config.toml
encoder_mlp_ratio = 3
encoder_widths = [96, 192, 384]
epochs = 39.8
Rows from block 11 of the image encoder, named by matrix and row number. Rows with one number belong to one neuron. Each number is 128 + 32 x the weight over its row's rms, rounded and kept within 0 to 255. All counts start at 0. Numbers have three digits each. After the name is the row's rms in percent of the matrix's.
# gate: MLP gate (encoder.blocks.11.mlp.gate.weight, 1152x384), inputs 0-63
# fc1: MLP up (encoder.blocks.11.mlp.fc1.weight, 1152x384), inputs 0-63
# fc2: MLP down (encoder.blocks.11.mlp.fc2.weight, 384x1152, transposed), outputs 0-63
gate.1049 132:146124104156082146058158092145044097119143165077094168148129173175182120100166088159082125139120117120100131118067131092111095125120178120095076128110123154150165141103096164162144114182161147
gate.1050 060:152144114131132135139184155167108070144100109057134124100165073147149104156124137153140152173144150146106108100193108125109090128112121151077094120108152057167093209110161198148150135137177124
gate.1051 091:180149163107064118142141106145139109129162126129108151174166186142080167130137100115161151111119140133124134136119162137156106137155151134085166101119128186142115099107166141095117130084160177
gate.1052 062:092121171120096143155110182136094060128158058075113142118108111065104126065193148170187182073147175149147152198102121114166140175121099115088058172114122086151099126081161107100172123091060132
gate.1053 148:074108059135087149127155109157128163156191169171143058164140108169130147127173147122130139144081105059107133135081157119054105137182151119132154092123134097141093103162151160092125087111102124
gate.1054 075:116138098082119085097077124115132160168064083134114104092179124147127187169119147133149157129103150109087144117111138148135113101101130119125064166081108119127114184126136139110091098161022085
gate.1055 108:118117104140176101135122146091072171175135103081180136125152129116143067108128189097089122119060031107156101147109128133195136171099148106124151124127142126142191074125145160111174125179074171
gate.1056 089:087117125119154189084166101106035131154107156110119067135158136148086135125119159074176186158057111061127133113099135135078143092141144164084080161160103119137121155074096131129089208119118131
gate.1057 068:167129157122176108131143155100122151151175162154158164111142090111103191142079145118056132098089136142157171147104059077156115093089104151162091111148081133182062137174173163113071091144056152
gate.1058 101:135091091115081181132165147090143131159112131165151159075138155072145121113155129133162093096142152102120172176124111134103136135143100092105136117171094188131136140118130119094096191131149092
gate.1059 081:172113110112100130062176109147118143107112103119116061123095134181121097189097087118079098132122105118121134142096098135069132113101188069139105090172118056138132088058123081180091124137127160
gate.1060 079:157171104119127148080088103173110096131175081157106187117130054180136120143151101138104161130133138116125189174087066114124102136164146093139130120103095104107124149121085134106125101170153163
gate.1061 132:169148100150118136094142159175105116154161159146107149126099137142105097149110097134099110127158152119139156191188111147089130088087070163140099100123153104173147116098110130162138102153085137
gate.1062 105:067165165074115153160160108109165134117113126117224130114159148127142121053073148150109130068174130152095181092079158132141178173134177104121106090138144165100160115156145142132101112155134133
fc1.1049 131:147111129158137163123107080179117095123120109121136066103120158143131190086124148111144130166086125120134155173181133127120163042121131130125139176187132105104084038097101079101121171084071183
fc1.1050 064:166172132177152134136127189124071138135106138159149097125098076133145116121125157159101104103122107157074153143121158144134101179140142079105118130129146080148059139133131121106107148107164160
fc1.1051 093:167114134172135159093207137104157104126169077138195156155158179087083132145140199102123133088145113140163080146156091124042172127131140142131124139116130186165094109146155128059149178145069143
fc1.1052 066:101088144143121072117116136127110096133108140147072146093169118123101151062128157120139126135162116126109168149105186148114084139125046105118073149090134118110071161081135106157075158115124113
fc1.1053 135:071105094125082117153174094091108157247113153145157068161159050137159146106162084118130127163119106120186079114110088153106113152186156157138155121162204149120189123142125137139140088135165088
fc1.1054 074:125096094196129206134080174128094149101163134150091179162179080132154103093158200115113078180133134116099129198148114096120134081145105165165128132149141107074090078124075114148094125110156117
fc1.1055 107:106164160126090105150093078128143115143156166124140166179093161099114182160137115200130146112186126111176164137160093108109106193103156175098104175117054147230152150101150144095104142139123174
fc1.1056 092:186131072150113159068077172140099160190176188186115149152161139132175135087117121082074112117144136080088139143201149107170058113116154119139126148158117108086137119126128131127057103090129155
fc1.1057 073:165184098162086106062132077100150088111142123128091095105183169200167102110091162172126145106159153128094135097072181081107109093110138148165133111113187171075143105129090099145137158088088162
fc1.1058 093:129136152146223109137134065172091131152152188052178187089171137091132109118097148095077145092133160127162132170132107127153164133131159133116092129114125140104136173127100110127147212134076101
fc1.1059 079:173126091146085129150143137107101095173128124131144134134135131137122150070126052170126134122132119092147146176169125126160118173113114159129133080121171138216152171124110141038131133170129121
fc1.1060 085:125058131138051132094173116190113060158162092163121147104154098090098112165148065118070142150120148117125143135125159132100122065112158067127134155132086127125148119146133133189087128115108128
fc1.1061 123:140130148068162137181146148109174145152129113084151153087120104096123134104120135151149156129110098124144154099081134112174136167158177132094110138172104157161087104150162152135141065094175149
fc1.1062 116:203154096122121183096134158129021112131109102135142151063174135100148128139153138142130139127127162158152123116078130160102023145153127056115177110163048127147112117193076112119144104177156092
fc2.1049 133:120103107156145081074126123146051129100069117128118178155092110167141165111114133087154183148129147097174126151135059124146161119097121158073105113152107136152100134129054117113138103191113164
fc2.1050 064:136148153062131139113084101092165090097123139142125078130116176139145164133129133124118169113082103164081094158198135144135105138119141090124168151099053133093119124159141139116143137109089147
fc2.1051 098:119130149158076151147176124144094157137104124131097163113137132093139074082162104153142091103133015133131068170115169121056129112084104135171137089193146121121127132140081131093157122128122165
fc2.1052 065:134127117080113143085105119079077113148077156122107110157133111153153104097107141096112089118158096101049180122140163113138147186164128104102154122102113124096160130156189173124102112094177126
fc2.1053 139:161085104120147107135092165134161158095131119143143106122139084131158124111152124179102138087151148130067140106129134138114100101138077121154102096095066131073051091123102093124167130114173102
fc2.1054 076:139168090119153142099138137092094162151096125123120172112211157086118062123108118117105098167155146112151171096165218107089200146139184155165168084036111153130058128108113120132126151074114092
fc2.1055 113:101137162056148110138105128119166074171134149084122148115107110145076097094122094149140127128126140140102102144081141139099107141065094126111148136100143121208117096145101095141139083183103130
fc2.1056 100:127084073135044167114145098107123102140087131125143127086147182150130122122137097154130116160142130122128142146139114083138146130097155142122105158122102129159170126180127074145124158146168147
fc2.1057 075:113090079090139196129085110156141119067087147094157091132138175142165084074130109116119168105167161162119109115110117163121124050103161126166125115147137127132080076126083179141104136140156063
fc2.1058 101:069121126060141146162124117141076139175127150050156127155171117108128127070089103112132123117132079168200159116103111165101094115154209144135151153068145090077077148150097119190169079110102099
fc2.1059 082:176082115149103189076123096159115106199142101127099108151129116146101166116115157140102126089138128124127089145136149118164128094170202187127141089134100138195116102180140111161133162147050136
fc2.1060 083:142166110145082155093130202159168100140180150138122111106099099132076130085075055108082122185157144129076203123177105119081168101160068129173075145090078155150112119186117141184108124079200179
fc2.1061 132:112136141098101137157074111128123114125080104165089115143098144110179112188143129157117126110070108086145109077127133137116136115135172147085120102174148117123113123097154083089156201083073136
fc2.1062 107:175176184123179107149167118124172144087175088144135150102124147111078125116125153134129167107151139150120107142167119116156132117138091093169160105086135198098099108137141120125154192128170074