Rows from block 3 of the image encoder of a small model that answers yes/no questions on an image's attributes, named by matrix and row number. Rows with one number belong to one neuron. Each number is 500 + 25 x the weight over its row's rms, rounded and kept within 0 to 999. All counts start at 0. Numbers have three digits each.
After each neuron's rows are labels from the 100 images, of 14976, where the neuron reaches its largest size: "colour at peak" is the nearest of a few named colours to the mean colour under the peak; "responds to" is what is common among them. Only what is clearly more common there than usual is listed. The data: photos of plants, animals and fungi (iNaturalist).
# gate: MLP gate (encoder.blocks.3.mlp.gate.weight, 288x96), inputs 0-95
# fc1: MLP up (encoder.blocks.3.mlp.fc1.weight, 288x96), inputs 0-95
# fc2: MLP down (encoder.blocks.3.mlp.fc2.weight, 96x288, transposed), outputs 0-95

gate.83:497485473493541515490479464476483506499492485502485497512535512443461520475498518494493465445529470464517503484498529502504492472489539518470511534458480488494533538488475479494475514483490496538522546536513510506517524531500485491474555501469495528512507548527539534467487456500511474458
fc1.83:505500510481470513461460497506469501491475513497470439481494474498522533470533523458493512491475457505526523466526486511497496491464543521514491507489541522496529544454556461471511466479500501487522543478482495470527516535481501481493492493490527512530508495488537543486522543469488488470
fc2.83:507514549511480530496550494499499537520537476552490481475558503496502513514469535498523484494485485447474503480501475522526502482533499503454524494494521492490485492493464483432465525478516505545443489522537495476495459474525517495533493504479485482547489522504484497501512513478541489496
colour at peak: grey
responds to: order Passeriformes

gate.88:501466513479473550528513437473499496499516506511474552516471511492540488498495527526511488447449449474482475492471496548493520471532503507476465542504494494498511510492545515499477501457499500538503546538494508454507516507489513513476510476512531523530516483480472525488486515534528492522
fc1.88:480475499486498507497528482482515492494500497484463550518488523454515524507525519508499504479450497452521514543499492562455484495506463501510463509493541489533516508483481522499478510476484474539459520505518492482554546545484554477492500457467495445502511513483527497518475501519512519511
fc2.88:495508506487475527509478533522447473495515493498492527494540535533474505481493476461534496477505498529491482497504526525517471497533528498510478521519521472557476492489535458486536493508495531514445474488474488492480506468535549523492461469476520500483517460452485558482496485508545499501
colour at peak: pink
responds to: phylum Arthropoda; class Insecta; order Lepidoptera

gate.65:498504477474471503497515497513530456505473486499484513495487482502529485521514523493475514479492468505497479540513462483536555512542465529514495487499549456454531502525492491544540505496506467537481515525505532497491445543541508496514536498498490528484496442472450472488478499506467515507
fc1.65:518453489452526477497522504537501475542467538473481554520525505478531474498524505519492503453505486527505452522481475511515484486530519478516470483497547513488500524496525472508490513487511514515521491478509516494516500431490554516503505487535536506530513496505494501537467499433474527476
fc2.65:498515528471489509486525459518516537496456462456536521502517490507545507482496471547556498462505522491494506484486499515531492495486480474512526496485528497477477457498490474461457502504508445512529459523492510484501495507503492491515504515529520553479554526552494447493515518459504492510
colour at peak: yellow; orange
responds to: phylum Arthropoda; class Insecta; family: Syrphidae

gate.118:479518495490531471500483470503454480527507520529498513545477523489507498484516518503503520507464456493499494532451509546500502478512493468510467491505516517517498470490504484530499540483526519470526474466531528497511543491520479460485558502445494450448471466476519495537503486490467523535
fc1.118:490488514512504475516483495510447451452478509518504513559474477466482506498520497477463483496481475512477500536491511514458520496466510493501552495495522501491495476509496497524493517480553516521476440467513523504453500494499488490468496536473492472502557442489493485548495504509494541539
fc2.118:534502490549457489521532457460525492511487489459474488458519484523510493505498533506486483486500504464499533532461467515499534510500486469505504484470467472487514464518477489509468527517531462512497558510492504477511542563515515530531522530511487487486526522482545506473509515533502465473
colour at peak: pink
responds to: class Insecta; family: Apidae; text has "bee"

gate.246:475528545486511508480495515516505469525525497499497538476492528497472482477509515524511498491511507456488491502540505463477535525555528500480520466487453552463511517528472529494507552508477491437493501473540490518488511511471517495494521479478539492500505484497533526506507521483507478418
fc1.246:540526545500505537460479482541494522498477499511474508495498483519496534470503510497494535465494492514478479497469499534490535495506477494553490497530469531470545497470491536490493536476544507538490476525504542482470508483504488517479534480523543454499484497471538465494489470502485469438
fc2.246:464480518509481515509506517462501472549503490487486537524492513555515466523494488507527479526510438512469504536507488523530533463509474511484518538498459485524464509497558501496505469530512531510474511443508469480548485500532500475458466537512481521481495525522513475501525485480506482500
colour at peak: grey
responds to: phylum Chordata; order Anseriformes; family: Anatidae

gate.153:512511509527511518487553482557477520526474525482463479523472473494472491529521518495510509513496487494507472513472501480438498521474517503482550507511514530447518535490484487508520478510482488479484523487562499516523540502529525515474478519528518490513513505441517499503477467482490470432
fc1.153:518503514537506531511533495534465507481504518508513507483490513498495548472520505504479498503517505519505487519517470536519545462503482520506491490476444505498501532525523466533513500494451492514501420537517543490523518502532478472502438444503519475451494525520501483517492502450485482495
fc2.153:512508501474499449526490495511524540473459520459507515510529453485521506485509531479533495477519498494451489543516503487498525477541553532491487499457508505536467447508496555479519539501507492467464478533502524523516470492486527536504511502482447519475522493498504484541479491482509517508
colour at peak: green
responds to: phylum Arthropoda

gate.210:508517425496485500502482485486441512546512499476523493488503494494489513525486554483498491500488446504498544519509518497501504518446514480496532515458496487527467532484497502532496509471479516524576485503475538486521518518542500503502470468535504507461467510480532510526500525513492454507
fc1.210:511547454520532503462467482536526535519527477476567507464548529485487485475529485504533470542491482532510504508487530516471469502518516512452502529506498503486501427486519495497458504501460493486498518481481514456491515512487492495508473498496505516483514538503542509463488533469488496503
fc2.210:523504523482499490513508481504518486498481450512516521517492471501516501478494504535521508463467486455493474523538420517475466493493523467486497492492504530496487539444483466477533505489508503532497492545556487481502483484520494545500515508526521509530470494508505490558479504451488554475
colour at peak: brown
responds to: kingdom Plantae; phylum Tracheophyta; class Magnoliopsida

gate.70:503489500446496521504486483535494534495491525486518541522528505525475545492468518476514498497470454503506524470476464522443488501489538477519516485473566477529474458491500497584509536505517509508482522505486513471518491524470501467475500473505526496465514492497471517485527498512537474503
fc1.70:527512525445519506464499497525479514456479467462472500527468480513499525514526500530515490485468502495507545474515431500506552494535522540521482493506501478529560494538455516516476516521482446521497489519492519503527504517486463461483515480517503503494531536518509480463496507497497468509
fc2.70:497501468483459518454525484535463502513484542516498500519524493462523496512503504466506529499518527505455526458504485505556481488489505499498543509534501543489486493526508522514547455527500513507498513444497477482514495528567517501467496552485482514460528499498469503496505495470475450491
colour at peak: brown
responds to: phylum Tracheophyta; kingdom Plantae

gate.71:513536515467498448458507468481479481492503485497521480449473479525484508522469473526530528562478495537506457510514522502513521455448541530532490530466508495542509508517487482520500500537497476507481489514516498511553490475546521489503503473509476468455519515510513476523496502512492509535
fc1.71:503492513512511488505492463538496539497521526500472486487520494479532546462464503525515516482461499537493509492536537475489521511546517490474498535505520460475515488503474520495475458468458451490496500495511493514499481450493506529514499549535534511504486529429494512483494553524539501505
fc2.71:542475472486462490474511501451514522521563485489511515531500477510483523506511505512544486511493518526525493474500489502488481515509501474479502494530495497571491496464522467462485533502499451544483513495475468503476419507500488528518461504452509482488510548491532525493490514520511516478
colour at peak: grey
responds to: class Aves

gate.203:516498471526497448474508481520534477479520508495474463491499535460486490517458543447489499492500506517486503540490483476510487505505515492456469502510509479500491505528467440497516491527481509527551470455511524505519487529516450528504506529487536516518528464533521442482492474516528529496
fc1.203:486526491493479483528474484517497538465510537482506504450470533504478500492431551476476479506490510501507505466444509452519525468493505480486505508539527485468476485499538485479436496515492511517459515478470544512478479495494480512512512476496531544478524476515516499524499506519476542479
fc2.203:521480515518471516477485481452517515485455494488553486502496517502495500493528496541532516537515491500489477544453509487467474443455493491528477524512509521522517526483474519477478470531522477467533494472513527444498507499521501507489467476465487479506512462473510489530511568475483506526
colour at peak: pink
responds to: order Passeriformes

gate.43:515463549529494488509538526502506475519524537494506511521564495441489534473505489492504511530506502466500484541535505489487443505449474550473507502495518454502482529530482490471490491511478535479491472515508472510466477529508500508494553485517488476525490470468539507506496502512546507482
fc1.43:541504470529472476514498516509510477520491522496516503511489469454496493527491527519532500498499476501573499518485463495539509535485474450491550482497529484520511484510496512497519496522472575501504475467518488484524521517461503494510481525459560503482494475492540515513473444487468483488
fc2.43:510503534490463455512510471520523507491480513509502475512495512527515476472517501524500481542548523516497469509524478472492463496505445537504476511522461503447475526517459582479503487486542487505502538509485493507496534510488482426509513528517492487485525537477498523503522501458493498494
colour at peak: brown
responds to: order Passeriformes

gate.93:516502534485493494493461485494511473504565502505491485485516516523524468494496511521497512527524501478480488486510537501493420489468507498483548481544496508513527473475513513505470515512452467511485572489492503557477524523516528493442502492495478544510511504467512490491496464469495455504
fc1.93:458519513477493502476488492547483509544481505485474502486501508486501522520511514528517507521545511449461502527485520515475481514460497503487526533541470493491509509473530475521495553463448517526479510504515494558502534487493483491447521450457478562486503499478489482505519491488489486536
fc2.93:506499547497500513487466562480486506513506459522527492523505524462465466474460491568508474511535459492521507523528504533513477508469477473497515516466488470497521537475491475506530497475508486523488468522554491520504513515548503486494456493484523508488492492521519533462517491444520483513
colour at peak: pink
responds to: class Aves

gate.242:535495532523525524506460472513527490521523473523497505493469482482515467526503498529502474526507513488496443483522550463468474515509535520505497496525532479529559495500536480466467523498538553504492478504529511485482488515471490508527464467502513478430479483491466491506521499488502493449
fc1.242:475463526465508468503483464496554492514546532491503478555449483526504502504524452511504481535481515513471506500512500520487503525470567501514498456484506492484515489483506483523475530493512535489488506496524521467534458485493522484524471520488501519459464512485522566512464511506481499530
fc2.242:515475539507504497485515518524505504495526495497528484480503491485472514481534479497485465445515506488501508537465484481522497465549514502435486485445508478472481524497467553522514520474469532470491568497523491508498533515554518531531503496477479508478507514510473502488496502456551476504
colour at peak: green
responds to: kingdom Plantae; phylum Tracheophyta; class Magnoliopsida

gate.54:520503465444515500462478496480474472505509480511494500532486464504521471561510501511532496483479492474508525528502506512492542518521541451507486504526519507507458459517454474512517497451490550506542477509527505497489512510447489522454498486505512509528458541491496499545463485521514505517
fc1.54:491483485559498474508512462487525490489509508501494505448498538496502501438493473529509511513528491481482475463485507485513552483525481504490495508478483524532493560499527520502463503535497471491469490458501489502501494512546523517514473561477479572495525496496481509481539515517525452496
fc2.54:462487536456516494528492480513521522532476500490528472566441471521493497493507501511497481495444510502507512510525518476536502508478521497510543508515439502537447492468534481488466502479495521513478499527489570499548512512470478476497510509481501495481510534487515505477518495469485482534
colour at peak: pink
responds to: class Insecta; phylum Arthropoda; order Lepidoptera

gate.57:511524492558492524507527516516487498483519480518462509542481509451458500522527501531512534457531553529457514532545500478535487473502516486519491454484503504500490488519476538502464523493513429508471532514509494482494457501523466521502505500490505493501474539485505472533484476540492483498
fc1.57:517478483520528545537523489497488481473473484476472484539460496488463506489528478502502479478491518505460509515496516536527496526492455528483521468462530480537500505480467505512537517541504458441509483460508522466481500515527471508492542538478531538474549532480489477524502494508497475500
fc2.57:521513495506524514536470503481498491481494530517487518496542490517491481462461493510522464503497503517505503518555511493498489517425476483529506485526500522547470505494485442493450499484452502478498547535456511545535486478501493472493516502517554498475453528492514540474490490491522505518
colour at peak: grey
responds to: class Aves; order Passeriformes

gate.211:507520484533524505454495514494497491491533494533490482501497517457496519465489484483523511510467520504472439466509516472493467489515523492496503529535469500509502534525479461566471505511473500500501517469499555473490498532525491496485474544505482500487496539511514454503572548458507487482
fc1.211:495529463526500495531480540519495471499564482497519459494490442514505481535487500466503461492489505485497531520506476491508494484481521445555475512507515534473524531511521524463497498503486530458467532483483519524470488516528519515513481503465490497490504533517480501482530562508464471537
fc2.211:481489506530522547507506478533579477493482492489473516484494498492482476465452525530484491489496528494498486531483488539491488498519480523499490487500508516525512476522479498462543426514511531492475492502506524517561504551490487458467511509544467538521482487498509447480480498512501496487
colour at peak: black
responds to: phylum Arthropoda; class Insecta; order Hymenoptera

gate.234:460539478539500473495452472480538524509527492477465477471492496470486479491518499484551512564474500486496493459487541471492511477523520443515490537501483526492539517529497493501489488540468472489493523525511509517504464535511494523492485472512484517463488490483503471527527569494518500500
fc1.234:490494524487490520514518492456475440505534535527526465514522490534491510485500507477495502506472496440507548442481472470483518481489486515549462481506482459478502500503497521493488502526549503491521513556519481512509466546486498479516519493499465542500535522510464500484513530483542491527
fc2.234:496480479486504450483546488497459486445489514498497487491535498513481496497514467526469500470491523527529533539499494457480512511498478504484497513530503515501544487503490578519494508487496504527499469493502526500552566506518510510468524486492501494505474485473538527459473490524440469468
colour at peak: brown
responds to: phylum Arthropoda; class Insecta; family: Nymphalidae

gate.147:502482519476462507481493499516500493468452477522507523506495491536464455532494521501498499543494493488502467511514497482485500514479511509504529536546478513504521469517483505562493501504464491542486488477497530526518544508517484498479491486457524506525542454505508507454455582508461478518
fc1.147:500481467506474499548484488424474493493506500470481478520511499488475524501514450547478507460487502499516492507472546489542527530484480496487492496477498500523485529513470489476516488525527510490561501554498503493525483533510493525494479520504462516472446471467495486545541496533525470508
fc2.147:516484533490456458539469476508512487514506491524531524470463493467497488464512513509526503538467483507527556518529472502525465516493490496511503521481533508516495435518548462493455514543507533444493502498467501467521502488486472493507532496534517479534501516534522477503477505525467487500
colour at peak: brown
responds to: phylum Arthropoda; class Insecta; order Coleoptera

gate.241:529484457523492485511468497501454485476535525532495484491488512497492482544487520489522520498509539518474499486496529519488484465508486519461490478497511499448511546499467527490502485486467471558525487473512550523476527494532509486543481512481530466531478489445482536521546465528487486512
fc1.241:533507510546488506511506515518480467493457533530464487520514468482490509528466512514542510525512496540463527520485484472478482504543493512470545488507505493510513482541440486488510500464537528488556494478498504499486517478470499472547503518523455526495522486474491545476463459516488471492
fc2.241:490494502500530523488538473481476501519495464517472472477469467447481521517491461477492569482455478516505533531503530518505497506508488481495492520489528496519486516536481465477532457551524562534547502500474517547519495476489506540519502477512484507494494502472494501499463505474533491528
colour at peak: brown
responds to: phylum Arthropoda; class Insecta; order Lepidoptera

gate.103:508508493482448491511511464491493478536510539509497528519529545496482512465518488527454500486520496515486490495483447475499497482516481532515545485470553484514536486485520493503482514487515492470519476551519528509556486482530539517490527457521500542476506494475469482530448504492527525462
fc1.103:519463461530481520466479558452497471508520536491542518519527472506506444461505477496492493495524478520521476498492550463529482530526503552533496489537502469478488505527508497507496495482540493442503492516477500513467512495505431500499512506485488494493461502501519492557507511503499519508
fc2.103:514499520506563464456450474487523495510539492526475539490447527512505440514515472490515476512514473523521465471502504488509501494487470468474495483509517508540536511496500497469524526507509455470510511537505477532468524506476484510506516490533483532502547490502552481526486493537465480520
colour at peak: yellow; orange
responds to: phylum Arthropoda; class Insecta; order Diptera

gate.235:506550510494495507519466471535526510509498471565505494494477513503520521528473477521493492442495494520503509468524518541492502537465522506504475516533542527539529564503477484513496496514487492449483502501514483532454490509483480522458506449488542473497501470495502505511515528458459504495
fc1.235:502545549473523534526476487549495490515515444550491470490470537510489509511481494522523527497486506506468490493516532489530534542447483504507523495521519526495510527506484504529501508495516481453478497513517486486466462532469449516435485492517506466512461466499497510480524526497478520503
fc2.235:503527444499545496483488496519501531462505470479479518476509492534551508514463561473484513457498494463526479517492497502480504442526509507482504459488482469530459523545499503478501507499512463496525491510491531503490515545473457480522492453536513506515507526495488482525543523505519481533
colour at peak: grey
responds to: phylum Chordata; class Aves

gate.200:537548449516512509482518487467506520511506527456508502473498524520528452485490512468543509501544484498493488518483508493542468539514547480485527474513486476512489511508478497501552481500527482480518494497523504450500479531502554480434472486504492475522486491513492511551460497493515478468
fc1.200:471489573478502471497514488526540503486505486471533543539488548491520492531491488502484464498517530502532494476526499481430546436493486502509494490459494515486500476504503458504525484507499483493482454500514513523515529464498502506549503514507500529517486500477513475503461539502457473518
fc2.200:480523490482481499469511500516515476526465475514511518489483482526459507520498482489473496475487485531481546467520523465525515494508518544463508532458535519489508442531531560505516447471518472516477508519500481519510516506471487472519471507445451497509536457502507516528511472517507483526
colour at peak: brown
responds to: phylum Arthropoda; class Insecta; order Lepidoptera

gate.5:488479471523507505521517546481470470491493532508512485500472493554538522499516477486488490499501511499491471460527510489490490536461474486550491440469533502480522499459498425533488516488532498509528474518524492535494485534503492492491486519534500519463507531565510547470489515492484493502
fc1.5:507502452526505496530551483526479468536471517504499494498504489487533497500488478465523526439502521514467457480528496513476503496480504482495531498471525483454493495504503516491491557498562527522494464541536474516508484525479509496501504506521565458469528493481516477466486506548506475504
fc2.5:471461495481493433495505499517507489497512494554564476530498538561500480498495529475478518501499477478508512510488520539481523484493477488540531472473526472526503507494507492530508512486500482530512511520465441492479491481528511514524490475454531532470492481528500488503487518481564490536
colour at peak: brown
responds to: order Passeriformes

gate.20:478499451490493526523509433497506477515517554489507491506475500559487502460486486482509472502468505512494456507498485529514485452536501507503523502437532463482480521522466545519498506476481515480554479465495481498477541504486503456457500515507506488467534505525496489524506477498532508522
fc1.20:476521528533539492501475464515484487502461502477482495524477504474546500544521500449526487478542487508473497479502485480511553526531472501473522482499502530511499514510513495534515548475513484518506500484524515533459511499529441504551485563532495498498495488492481527505507526474445518525
fc2.20:572519469497468486475544518528455513542500476524535549496525517471534516492466502493501485499513510484478506513481549488484498509500480476495490499507482509496474452513474524447499509524501476459511486570516484507546501511528520514527466519485476489527494491506509524517464523522499465467
colour at peak: brown
responds to: phylum Tracheophyta; kingdom Plantae

gate.252:507452465472469487535500528542468488473462475472505463501495482501516529511466509491537470456488499494502526487522502512517568494505526532547473477473507523482489498518494475530488522517509465462531502527560508531484473506560485508493524479540504528485490484503460487497532506504492513504
fc1.252:460499495501507517494441479493448494511513476489493515524522528476467532523504543488490511523458467480540524462501527525494493533503491454475507478461490481564511519457525500506512512534530491500482490491469513472537501513492481503506545516499461486532501515486557483492475471518545482514
fc2.252:492494515560491545504510545486514473486543503485479487459512521473465510482451537484490508533439507491519470527484471493522487486511491510467516465516501518506531561507481513500484472467482539531516462497529508455468520475519516483472508495474528498498471511506499550504513517496492452519
colour at peak: brown
responds to: class Insecta; phylum Arthropoda

gate.18:512505519468531496481540488523509518522503487496501544454416494489509516490518472519483476517499508496488502507481518517460502485523508521504500463558504491477493502544459487545506513516459485509420535450496503546479535497519524485509509509503507491492522515482512489459533488515469476483
fc1.18:477503494484498504567462478490474514491506532480513483479523474499468514519471541531519467491488553481498510479471489464471535484485462490511503516485492475503520480481494516452506521514521511471502451542530530468478493542534505530519522503463524508485484499544541505513467448467528498498
fc2.18:504504516487523527474528496514497513475501531501456518544517454534478479534540511505484525490494451522471491489505507472455539485478506532438495544492490472520453535542464536474490517467527514505507474473465508481550473504552492499520498532493506502514498501502515473506501527492474469493
colour at peak: pink
responds to: phylum Arthropoda